A small masked image model, trained from scratch.
Training: adamw at rate 0.0027, 18200 steps, batches of 256.
Data: trained on crops of objects in photos (Visual Genome), 37.7 epochs.
Rows from block 7 of the encoder of a small masked image model, named by matrix and row number. Rows with one number belong to one neuron. Each number is 500 + 25 x the weight over its row's rms, rounded and kept within 0 to 999. All counts start at 0. Numbers have three digits each.
After each neuron's rows are labels from the 100 images, of 14848, where the neuron reaches its highest value: "patch colour" is the nearest of a few named colours to the mean colour under the peak. Only what is clearly more common there than usual is listed. The data: crops of objects in photos (Visual Genome). In brackets: how many of the 100, against the usual share in percent.
# fc1: MLP up (encoder.blocks.7.mlp.fc1.weight, 640x160), inputs 0-159
# fc2: MLP down (encoder.blocks.7.mlp.fc2.weight, 160x640, transposed), outputs 0-159

fc1.453:500450518468500513509502527462483498500569500508500509499512519510495544500586488548529500500493498493524481510492500500514508500500478500500441472477500452500525456500486487500506484492519527507500507463500510489500503489504500431500527500518500494511500483545532468449500480492485500500541464529480467519497500517545469494474500487523500500534484542520533500500495486529500517500467500455519500476493475453451525500536510500500441469500500420476471473471496466455500528469500500
fc2.453:498512427519439492500518500520517518500492550500495481500500502525500532500500500498481575500522453498511500496538508488500508489500500520497496489487516460464489502500500477500500519492477498565462500494500500520498499502503525527480500549481492482500466508461499543512489574500489538434473473485505503513495493472457476519504526538479533484476484500532500526468500500500473500487500479452500506503501492469498500470458507511544513516476539511500503525534518528585500428487493486
patch colour: pink (40 vs 9.7)

fc1.218:500476465466500530495449498526469523558567512472501533528469496500424572525470519500485500500500548490499516500498506500500537500457500520493500497500500497487500491538500479535495533477500486500483517488500528478536486501500494488499500500500500510500516499535488476604438500524541474500500500485512474493500526502500461500535526527500500511500500500557485488500494536500462495500485490524475483500548506508500500500500487492451522500506509465443509480471500500500515500505500424
fc2.218:507500511484498504497583509495463481483518552500500500477536498500500455535500508500488500457485500512520500515508500504502518503505500502500500554522531444500500500458503487452500500500500529391500500482500447511497500490525503484510551500502471499494500487494500533500538500500470500469517469500486500534500449524492501468500495467500500464458500517486491559508500509553526502474500482424518548503448513503466503540493500500548475500500526502511466522467508491504469481510500500
patch colour: green (28 vs 0.8); cyan (26 vs 0.9)

fc1.480:500508500526500500500500546500478462482506460500498531500500530530470531458507500523454500535500489534528467527500462500478500514493517478500493536500449456508452500500500491500500499500500500482475500500500496500493454500467468469486481500500493497499557468558500500498527500497497459568464505502533500516516520500500463521500562500547538458550500488482516500502500477458500504503501491464500529460519492500454472460517464500548513495500500522500515500465534532486428516528478448
fc2.480:492492499500500500501464481485558464516500546500532510529476500533493455502508510500470508500513500485489500504537556500524468508497492500498517481462511523519500500514500500489500513440500512468484469487447531500485496559500521527498497486462477486500505554453507548500474463487431565490518456501500488565500482552523513533500464483482500500454500524508517505500500457500486491462500471500489500492500549500473503500500512507500493497461468490447514500556482484508537543500497527
patch colour: grey (64 vs 31.9)

fc1.80:509468500509452500500467444494500481500432492471500500476508500487500500494462500497500500500500526482501493458468500543487500522561460500511500433500500498489500466500471485504500521482500500446500519473500500497500520517488503478528447489505490500497500484530500493434490500510500476500547465500630483500500483501500500517521500603500511488500521500483500502485500500500486493500500521531472500557500500500463490500500530486500518476500500500498500500484541500492500500564524491
fc2.80:523504529541459500500543500529475500500500525500500471500493500532523449539469500497490502466516500494504511518515490524500468500510500488492500504529543496500500500513500500492500508507542509443513500495514484470500500484491475514500500565515490519509500500564494500396502538515471497477515483500581500504500500500500480474500500513500480461470500500519464544514502500500500505426550436439540478500497531525451500500510511500500500508522556500500481494500534500500471470500463516
patch colour: yellow (47 vs 0.5); orange (32 vs 1.3)

fc1.586:500479471549468521513477456545500502488500458486520543499503546502471500451497528507500496500490500500500507500500546500500525500512470539500500452477538500475471459522441500500467522471481473520485512470430500455499500490553500500488484483500450500498530500543500501462442500531525464503567517476526495500460539515513500500500500500500500438500523500500500536531500505500517539500508500476499500500518500500478487480475505534460484507471537500484498509525547509450498500485472461
fc2.586:520500483458500492500492519500500471469505511507501471525491500500547500528481500500469556500500498530547497494542496518512500500505494461521514609536462493504513500470500487493500489494503492500510487506551461509500493504476472500501548500485500500495457551500484500436563500500471500516475468501500494548502473508500498500482490500500488489470490464479494535500512451498507500569474499529500500462463500477489517540578492499558473474500516505500477497500495533516445487498500500
patch colour: yellow (36 vs 0.5)

fc1.427:500500487517500558500465499517490528484524462541520545515500500511490479537500535531478446515472500530495511500500566495478505526500495525512515472461468515489469470498500500532493470459522511420464525500549502430511523515500517477459531500513500477500500524533492518464490494500480474539472500565479502519496500490553511469500512515483477495493500482475503500508491500542537508500473488497496483470479500544493460500489505494506500500548468500500473453456537486470517467486500485
fc2.427:500512535502505485499498497470542488535500491509500500533500495500538529489505500500500561490500534492485500484483510500498509494500493491510529546511500500519500500500500467539500500561462496535512500591409446528518502514530494527507500517507500507489500492491500542555518549480430492492533496536518500490500500491452500500500473513498491425505501490490500509500513500490505494527476465514481506494492509510461499483524504500560474471465500492482480500505522539556480554478466484
patch colour: grey (62 vs 31.9)

fc1.582:500466466500500511511453500545452500500493492509531500500554533483500512455487539534452501512447532502500525501550521509497500507500500512500561510500428500544504465534500500500500455475500486500500471520500488474500513520468462507500500500510522522500544423491500538538522500486501464459502500503492509490510478500550485476484500507527525500537500520528504514500500500477530501494500518500510453496444459463510466500464523422492500515500520465484494528497508481520522498482471500
fc2.582:521500500500500518505428505493562466487500531493531491486455500478500493511553493501521508483516478491524515500483511509512500498497507500490448526533531516482500498507504480517491513515522489507466500469500470543495499498523537500473523540500500507497484558500506488450505508489500511565521529488500500459500508511485501517505513480499490525528500491461516425504482483526418504504529453443493530529534520529510500511500502507483487501506433500475482486519467557469485509500501432
patch colour: brown (69 vs 32.2)

fc1.147:500500484414596457489473521509500490508605507500499444537500498528482534500463509510500487526471503500509517528511500513517498500459554500519467565500466531498500514496511506528500500500468476510462500500500491510500491470491500484500564493477500500505495500478477533561500491526489500519465500532437506500519500473494500500499545500493529500497492523500500504519515500500476480552485500508505509432495476524516489485472489500491474500500485480477498495493493511500500496453500500
fc2.147:493500508534418501500529487460476500456500505500527502460513498500531453522503495500502508500519500490495500508526505500507495494511489489506523500524533473481500499500500500462500500500512489500501494484497496480500516500518472493483399500480495500500500494500500538384500518497458494500494436500587500498500480525474507474485483538500476487471512500494507500524509517556552504480545500504508500575475519486476500541529500514472502529512500497516497500505537474500461504514482523
patch colour: blue (51 vs 0.6)

fc1.168:487477518500500505520500520500491500500498500500539523433500500500500520509497492500526574580503500481529506500451482511523517500521500500523517486452481476549496431527444498500473500500500459500482500510548500500475495500457503499422445500500439517500543509488500500503520500483500548486490500510529500521490500520479489500507500516582523500531502500457500508500495482468500500500500474483492488534500500486460500469507500484508526477527536514459500443473500493482479500540508484
fc2.168:480501500500500500480500485497543524479497485500516500526507520468500500500500532492500453497514527496449495547536527500515500500500469513500557500486480500453500500501500486500500494420488496502486500500448473464586514500510510491522500500472500491489566505568500491492500523605489522500500478508499500484497451488522500500500539507500500500500538500549522501508500484480496483499500525500500512429448488496500500500500486498532470530514464500459472535510500500500540528452510486
patch colour: pink (43 vs 9.7)

fc1.617:510500510509500500514450473483469500500478479521542493512502500500432500519500500500478454500534529500478500493529503536500500500517500500516491544471500500439529461500450481500460483484500500500500456523452530500500509515465484493462500500500506500500492434500496500512500484500466469504517494482535533520500517521489522500500545547472500472500536495495500500548500509500611534500500425472501445500500490495500504478422500500500500483486456515500500500500524465500500497526500500
fc2.617:500490501500497500505497559467529500500524531500452550470509487488500430453500500500457500500476522500500482500517523459502539500500529503512553471500489481519500503500500510534511500505500500480436500500484477500505500500446470500505562500491543481523466528493500543498446500507500482500543537504500500500500483485501518460503453485523500445500501528508500511500500500496533500473517458465464473492500485500549500540492500499500530482509584490500549514543440496500500500483515542
patch colour: red (53 vs 0.7)

fc1.456:507500500500509500484428500568500482500583516455480467537500500507429511492476504500486504479464500507500515519499481500491499490487556532500477527525500537500435500533500504536500519509468500499500527500504510500532500482480508500500558477519500500500500500537474460601425500491508484478500500500500500471500528500500472524520510523483520500511493521486487471500499534489500504500471517532498485441561500484495481471478500518500533506500500464500503482483479515500525518471500477
fc2.456:523500500483500493500548536543471500519487530500500500544500500492464532500433501498490482472472467500500493505514573501517503500508501508500500529500520474498500500522500500553500497479475500470481500487492524495543516469543466496532524455479516514504500504476513526622436500535536484500500479500435500515500500477500500504502526496500518482494510541470482559513486511507457500523495466526500525489553520516499492519509500505449500466513504493500532492504500503500511476500500450
patch colour: cyan (41 vs 0.9)

fc1.626:500507480500500500494510500466533548495548490502501544500515473500508499494500473448500481475483508532486542517500504500476472460500514490500500524475514536500577495530515500469515500455507500500500500500500500500521491494500477500500541510500500500500507517525519480500500486500500503500568472489500500498448517500527500456558552537501500540500520552426500508500470451500500500500524387500492473500500500482523551500500484500500527500500489467486499442528501441506500500500500480
fc2.626:483500471500500508500500491500552449469509500515509500518500500470500468503551488500508493442458511490456500500464500457515500502500509522500500461426500500500504512502502473453500500541519500517500500500547480501474500470500534450514583465500473484500487500500519448483500500467500537552550515500584471500503506501512494496503475500488518484481480519453532461500500508571506500516509556500500469530500486519509502516479497493490491507491441484492470506534479506496510474500500499
patch colour: pink (49 vs 9.7)

fc1.177:506498452519535528500513520559500500434523487513500479500525500498500519530500512506500500490500515523500476474489498500467522466471500458500514464487496467526500454501500529521500443491503526507500532470494479486500522500447500422462498459525530479501500522500495515463456483510459500533500504514537466531500500500500500457521502507500500537513500529500501468540456495509524500500440470469515510508489500500481462482498493450509478469534500486472500460469528498424523463490500460
fc2.177:456500510468516500500498513500538465531511510496497475494478500500488466500435518494504492536527478500471500481505529500515500493508500489500501474535558540521500481456500468467500500510500494525500509520509498504479500494527538564479540535500500514500511462497500522570555531432477456495503482500446498514503498519500500525500497564492500487500522498496444552500502497500500500500500478586470485500500534538526502500462500512532500518505452507500488500517500516549500528492449500
patch colour: grey (60 vs 31.9)

fc1.531:506503491500527500456500500510463500503483506547536500500500417516448522469457501500526550544512469525465531500538488500500500503500518500517522547464458500513500500500559476507500500500500500500488457486536485500500465500459478490500535500500465500513500540479456523517479500516500500496500500545517500517594545528500476520575500500500483500500496500480500500508500484500525486500504481500500466465509500514511467474500500473500480477478443420515500490513492500483506461500476500
fc2.531:492500511486521500500476471519489500468500459494469508500500506477500500539528497511439479500508555500500516477480500500500490500477495520496519389539500500517500507500500539514491515445500500536545500432439515500537500500546526500490415500492500499499500449547500504487500500509505512530500500500495485510496500451457508505500505500500533500500538485504548583490522464500500499469490500517515519536513463500500523459495494498500500512499538500477470509498482533506519518480478500
patch colour: blue (34 vs 0.6); cyan (27 vs 0.9)

fc1.389:490515485504489478510497541501472477551509480556506500500485473500485517460449471500493500500466550506500500493522500500500500520474536481500500500500500417444514476500481470500458488500491500518500495500472491500464500500499511500464519462517529515500500481554500500482497574494483517497558470500561524494482541477500500513549531507500502542500523529489516485515486486500547500479500480494529480497500495527535447460500536500498500421500506500511456511443534500500500472500509500
fc2.389:500500480500533500500500500501535505515507500500459500520505500486537459498518507500500470500495500495509508515528532500482473489500500478500535508408517572486500505500500515525500506500500500500568507500494500434500500500458532508497500459500500489500500529500501568528479422544500512441488500500473500463492514486535514500500497486500500442526468500500480500463461500500477497597500500506456500455520476500445502500494500501532500518500507500525468492556523500500515500500500523
patch colour: pink (27 vs 9.7); white (26 vs 6.1)

fc1.170:500461496483555552486464516525527458512580504464529481480508460527460514459500519500531483505467512484535500537500530500504519497483500539500493500453500500500457494500500487537505512500500473510484514500500500488500489443526490499500526500500500515503516526500492500573500500500478500500502536508500522498500500532494500500545550520516534452575500500500500500519506500474500500485505500512500509487527473500477429486445500500459500472496500423473486456500493516461521503500474474
fc2.170:552490458500452495494528471455509521459500537517508521528498500499561500500499492508484522497540508485479500500528469505507500487500500477507500473581431509463505500487500500442495500494500496500478500493542452500510500533443485507481500484500500500506523520500500474390500487485493533530497488500560496518500501511508509503500458499500469561473500491457522511503480500491504500518499500488517466500434500514500499454545525508552487515502493520500476497500483488500500525489487500
patch colour: green (29 vs 0.8); cyan (29 vs 0.9)

fc1.432:512509524471500475517520497500551501501500501493504549436499494500492524464483451525482444500540533539476500500500489512513480507500500492479492469514500482444500462459482489436522540459469523490500464510529512528497491499489499422500553500500465509493524533500548500464482531481527520513518524500515524513501515464481462500509526525448544523506500500500490518511500515517476507524486500467467490477500482480479501490500476500500552500516477502500526453530495462463529500500468450
fc2.432:506500489516468488500462500540493500500500500494520491522520500492511453552482500500495599511449498487528515494448500500509500500500528500500475468513482518534500503518500500500499508529524516526497485500460517474500500520500519535444463513485491496495499483503500476482513500533473478500530508508470505497500502575469498547500501500487436487552528495497535508512489487475500499500507437483503549539530466511539509545480516500531466516470519496491481526447522481495510481500540572
patch colour: white (33 vs 6.1); pink (33 vs 9.7)

fc1.605:496500500510490471511450497500481500500503536485484548490545500500500557512550482500497508506500493499500500500512480500500500474500500465500496487542500501568500470443493500459500474532451521527507526460480493485554466485522500459484500500500505536500482489500500527484530516500521473495529497500539475495500489500445501449517503504574500538500468534475524528534482500493500500525469505545500522446500473500427512512505481484449490489500528473467500500510461500500444476540495500
fc2.605:489505484490450492494576463530449509457497487510500500534458500474500467523479500492488496535507518500509498500468498493500495481500500500509509534475442457477500509544500536495500500472525500467499500525535511539451518504487535518534518511500490500500497500521500571539502484503490492508502506515500512458511500500542500558500509468479497521451557456532452486509500489539501500463500515465492489546500515519507476500467490500515500459499453500547463522500500523479551536490490465
patch colour: brown (62 vs 32.2)

fc1.250:479502519500551516500538479500531487461501462505521492500500510511536500468503500500500523502529500460500500500464504491510500500480526509500483500506466467485500535525500463519478483482456446486463464516500500500462472500474459511457433497527497519507548500470422471529540572525521500467491514500500500500540500575475486494500503500490538505531500500474519523500500537487475500541505500491466500500478515500492471497465459449505489510476528510485500456519467453530500479510481503
fc2.250:538491547500509500500523514492497502468500474500531507502542500489461487506519500500500435462496500500460494509482501490513500506520500470510500508507535520500511511500509464520500506481494492454483505507510506490500500500521487500537558502487497489500501504536504441475500471532539453552536473519527500521500478502515500506500527458523447493520507497500480502516521482500534503500465450519500471472485500520462509500536528496503485474519432465491572455427507471441541557514495486
patch colour: brown (69 vs 32.2)

fc1.272:500512536500500533500510493502500525507500513510500488499474500500492486535510571491443457501513519500500496532500527514500466500500500554500500488493486539500483500452514548500541467479493449468459507500506524502523500500479500500485500488459500500500466521500536465500445500543500499530472500500500471549489476500500506518457478520483537453489519469468500522508501500500489506514459493500473500480500493503490481493467462416500557518528443510476483448509531451532542465527478518
fc2.272:472500512449520500500475500524562509485500473506500492500456500478450454490500500500531519522519500499500500489523476519493500516500501523487530460500500503500493500477500451500518500517490500450527500563500527468571500500507500500481473513519469495500500500492500531531500410547490534500481484500534499463499509492520500477477500500459505481497466481500500485511482521503480500495500530577532559486511534477496504545512508511500500548545554500523547500499534500500434487505483500
patch colour: grey (61 vs 31.9)

fc1.433:500500500460554500473486500500497473500591533517551500500489468531509511502506464516500500530500505500526546500535496500489487530481559484500480590516474490563500511488533488513500474495500487491469477531500485513478477500511487500478555500500500493517473483500465500562530500476480518489463500546445497500558518500500500500515529480500531500500490500500500506500507500501497488567500484500498479428478456469500472496500487496486474483533488456500502474477476500500500477478500500
fc2.433:480500486562416523499532491523500549515516476500501503513520500494486490495493500500505514464519492494488514485520526506496500500487495500500568421500530500462500491506500500487509510449503502503536500459476481471492486500507489500500405489516513500496541498507500496422458500529527479541510489500569502500500493510464521476491460533502464508530516516522478505508500558525498496476500500504521527588510512491471506500500482497459497500534525508496506502500500497508492499485500474
patch colour: blue (39 vs 0.6)

fc1.130:500500540533460471526500485500500509491436500500525500487539555526529454512500508500500539511499481498478472489514500510500500500527500509500500500505481502527538470476454500481424462451512500505448433489478516500492495500459462480509482500500492500500506500466500500417500500500513501530516500500542513543500495496482526476500512500517479500492500515482531550503500500500500520484518409477500500500441500533500500490492563500500447500501512500500438504498500476500496478500460500
fc2.130:500500502441551500494500571536512537506500500484500500535490500416455535514456500500500500445500545495476503505489500498508500498483500514483532500477500516500488508507500509500500509450496508477480500465500503498500500528545489500483564467494528500500478479472489489619474493501506492480473452487500495480500500473493500499484521510507554483500511482508500520481487520519515500519500436500521522498589523492488478451500500495523525500500500465507528489500493500497489512512508515
patch colour: red (76 vs 0.7)

fc1.366:500500500500500459479446500506500500526500500551544469500500530512458484469558573502468500466485472508488500500528493482500500500521500515525519500500476505500506506500500460491513436483500500485489460481500470486494447511489436500500500505495500500528506512496511545505530522504496500500533535500501555500531506510450500478461470514518564535498533500500500517500511500468451497500508511543534500500419500562500500521450486467464500479461493459500500494526500500509500478497470516
fc2.366:494500490530500486499408462508507473508512568500472493555510500469510447482482473500500578445560500500523504500539543472479500500475500500491506497523536500496500504505504489448493492500502500517526531506475499509486500500492550500499519500500521508500508559500527500539520459469466521495512480500473500507499507489500472496511496471484452478515559488500500520500500523501454500500490498513500551560438511475500512502516500506533492498470450500482505500511516488531494489500500550
patch colour: brown (70 vs 32.2)

fc1.291:490469501522497512502540480500500500484471483472472493522511500511543518497500503529502538522500484470510500471527500500500500527500529502500500527500507473498452517473473444500447524492459435500485451500503461488500477491500537527473457503500477531500548521484450500540520546479550507473482500481491546500529520556481442570470500500500500519521520494509465533500500500465513500500500525534469480500500500496486500462463480503500472500520480528533449529500476526532482500470457515
fc2.291:517500490497518500500473500500478500445500534500527500500497508500468513500548506482483484500487459500515500500485539500484500509500484486495490499481439500506499494525500549496493500500520513458510500502506525515483500494500519459550560425509500500500495523500500475477514427487508449498527425500542506486500490445521489471500539552500478504496495460500519477512500513483459500500507497455523540550470527480480492522560493498461472499461448504464532463497520482463524479500511500
patch colour: grey (62 vs 31.9)

fc1.388:500502524543500529500492500508481550566532500454501524509488606500450500503510556485500500485468500506509500485470560500491469500521482514500543500500519475500419500500393475533500500486500492500486511452469559495499482517500482490491500500518500500500500520528500505500457538500532458487500521500500503529436520500495500500500500507500498502500535500524500539493500521500468500500502460503503459500500500526485500500497501500500500483489521500457523500492524493482516505500500458
fc2.388:477500500500500500506559463470500475500492500500541500512500500480573515512492480486481535482501500483500502500500481532520483500493502480495434500500503500500500514500500505530500500474489500428498500445486431498503506500500500519501620493500522500495500471500482503428500517500503493500500500500501500539500500514481506442496500522484500493460517458500500552500500488500517500500507458484543500497447550500464500536481500510591500512500500502505489500517500491507490500500500560
patch colour: yellow (61 vs 0.5); green (26 vs 0.8)

fc1.372:500525460510464494542500500550500537491470482536500500475576549472466500500493500500468500509500484527521554500498500500501500500500500474523500500500523517567504500451500483473500501469489493500500500500506489522500500501500500507493526420522507500500518481458548500521500500500485514526500458500443500562476469454500500500445506569549500529500530489494500519510500500469500500454500489500500470500526514552437497517488500537524500500500500536534489500500540461504478500508500483
fc2.372:483547434520545481500500514525436460478500513500562521500531500523500504507500481500471522500521418497500500489500506513502478500512500501483464500500497470513500500452506484499500500500483540501500511515546515514493513500500500500500465474500500509500500517452489500519500451535504471453500500500460531500490489457500524555486541507541508515500487507510500570499500478509547500531522510476529536554500538473533496485504500526468577500506500526491511500501500452518532517545482500
patch colour: red (30 vs 0.7)

fc1.273:500529481500500500500476515500546491500493439541481546544495503524500466500476540500465500533500556500500500500483545534500500488513500533505507482463487500500504479500453514500421460457500500496469449489515485500491500491537500470511564500473505482477525500465500500500529522501467515489539508491521530500470474512500529535521500478462500518530519535500500549514529486500471512480500500493476522500493478480498497500462531472506415524468468506539457500500473468500506462474508474
fc2.273:500480531510475503499532500500486515481492556504540511401506512500495564510478499514531551500488485477500494514501445500496500500500491500489504495508448519495489500495500495498507500500481521484500512514501500493455499497427522515465476494528500527500500477489502506472500470495553525483508533500489500476506504514499487470492487521515510488443501527524472500517506494431532512500501490500483436500512496498457505532546499492565554479532500474479493479491589498521500500499515463
patch colour: pink (39 vs 9.7)

fc1.137:501528500533500512500485456500537530536552549465500500500441500519466538521500545500500516500492500489500511500500482466502502500516500520486482459517486466494424504520485500498503519488500495528481517474541500455500468527500471500491474471500500500506500498580469472531461475471516464508537484500523497513525547500500436524499500504500500551505486500509559525489500493500486500548500500483474482448507497475500482500521415493514527475500494488511517500527516477469513500464472474
fc2.137:478500499504474498505497554531488457520500464519526505503597500500480469496515507496484538499543500529543503515520498499497486500500500490503431525460533516500504500469500500500500494494507500500509500497477472555485519473501521500515513543497495500491516528443482500441550526470472517483486504481500500500500470539500492467500500517503494467500519470509500482493518463540531502461529516486556500473497533517511508500444488509545435524516509507502443492462500479517442486494500532
patch colour: green (28 vs 0.8)

fc1.364:500500481500500500516505500487462500500500500495528513502514505500550500486443456521500463489500523528500526500507500512495500504497553512500500511482500466473500487500458500514500500492448528482469451460500472477469486500517438475481500485501456500500557516533486505500477508463500502464510479480562524493504541500517455500504500529446527547519529531505500536500500526477545490504478443472500456442529500441434500500535493462521517481483490500505511473548480501500506480467500500
fc2.364:512500500500500500495459500500500500493500455500500500470500500508490502524500500500500500497507490532500500523454496500486500473496483495515469514536513561565500500500503500491500498500500500548516500510500592500560498500485500498454538500472485500499500500500497500452556500462435500504506515500454500500500500536423476500500515500533430500546500500490494517540500479500500500500495457505500511487570494500512500500480468500500500539525500496510446500424473455500499500500506565
patch colour: white (40 vs 6.1); pink (32 vs 9.7)

fc1.144:515500475547500525500487500500498500478555490474472489458500562500504571500587500500469507529445503531479487500540497476506512500500510511500500505511500473500474511500488500475508502527481494500500500500505443516500470496500523494474500500500509536519517486525480542448512543500503479539531466500475500500498480500470500460464500500535587500539500500500527514511500500500500500500554500500514483492466479517500479467519500500430517469469522474500500524500495464497469479527500432
fc2.144:489493526484500506500550469447443500518500500495500482500500507468500500590502500500482500471500483511502525505462533523482500500507516539500515480462487500500500498510500500469500500509521505486524514524536527500462500488500547500485526518472479511479482500503520500500526500465478494533453496500505500522500503500500476518500455480457463475435451500491500470470500490500500504452518569462460500500462500486423520473481500489530500500493500501570555475538475519500530480473463500
patch colour: brown (77 vs 32.2)

fc1.362:500471500522541500502522511500457456500500500479498463530506500503494524500500457472518533500488523484472458500500499500517518500500530500500557546500500500500534528479500513468429500459500497523502453455468469511457490445477500500493500513500503500514500513485451500506500568500508463500500500464500500548500535500451444504556544529511500457500507542488500568499500496500500500530537447500504484500501500514532531446503534522554461494507500512518492500500479483500500500512498487
fc2.362:456496512479500496500578475476490500543504485482495525501513500483500500461533500500522538551450500500519490514410533503500522500500507500523500491500504484441487500500500488500500508500484500501526500500500482516500523500500500500500495513478469500509505444530500500517550500481500486500542500500512488487488543491500483505483489547490500477524455500519500544499500489504448500476500485516500529458498549500500496567592505544500500490475532500515458552511486532475453557490500496
patch colour: grey (62 vs 31.9); pink (25 vs 9.7)

fc1.153:500507500486500517500500459500485522570529507535500510500547500498449500567500500471500500500488500539506500500475523473468500490500493542500514558453425500523500500536529481500500458481500501496505521528500492485497450452479462500500538509500500500492500500497500500478562500486500500500500500495500506500512465540476495500500497540484568500485487519500534553492513500500489500539517490500522494500472478508529545507519471471498460474500440460460522448468500500455500480538500465
fc2.153:500500500500428515507500525511515534500496467502574500454500498456496512495512500516529475466515500500503500506526505502507488510500500500482517500506500500521500500484490500500500500503500489554500500408560530527516498540488476497467533500500489500500510500500500502500428537451491497500490495495446500527496548439495505487500546495522474531500524449453500500500482546485425500505480500520473500464498564547500496500500502500500527500500490500500533544500512500500536528500467471
patch colour: black (42 vs 15.2)

fc1.520:499507474572500500508516500514479488484482547550559462506522500536531471500500500535500500513484500539515484500500500485500500484470500495513531482489518459500473460500491488483500488480443500500503477469478483473500474543462475518491473513523460504507539472500523500500480501504542517500500494510498485514529562453521500500490500484499485488500500500530541527489492500500530500536510500470468470511500500521504488466532444543521515457500500461462459440569458500455458507523500525
fc2.520:489476500483518500500516506500502500517500491492487500433451500507500576509500510500507564519520500505481500484553523500510496500489504500487428554530491576479500507534500488552495509514521508492493513489519529530465501465529465485481504500480493500501529555500500500495488472535457461522500471506500500444494468545480494518500498552490485457513490500522492465486530502500486503488485486545543533493484479532500495546478479495474472522500483500512543505452523475510535500482462482
patch colour: red (33 vs 0.7)

fc1.39:500500500499534500500500450500536550500471500457481480534535538500569500521560500496539473500500500474568492493531523496514500500500509508500510481490512483515500552439509481470500529487500500496500500507488455500536488500500500489493478466500500500503458500443472485500500500523500481556488500500484532502500506500500500500455500529519500541549494535500529549500500500500500500488497500485500500510445515522500509500458468500422500517492497540500530515553475477500445487478435500
fc2.39:468541464499500500500500501546500540552484560492500480500512500464500512490486517500482440500500545506500500500432500500517517487500500479486500500522500465469500544431500577487500500535500506471499500482525546571500509539488500461501523500500500513496498518500500502587522500535499507500500532500515515491494500464500482500489577500500519474497500500499500500476495500453473508480500500482500500544500496508500488500500518500500503500500500523529530500486496571541566505500500471
patch colour: brown (68 vs 32.2)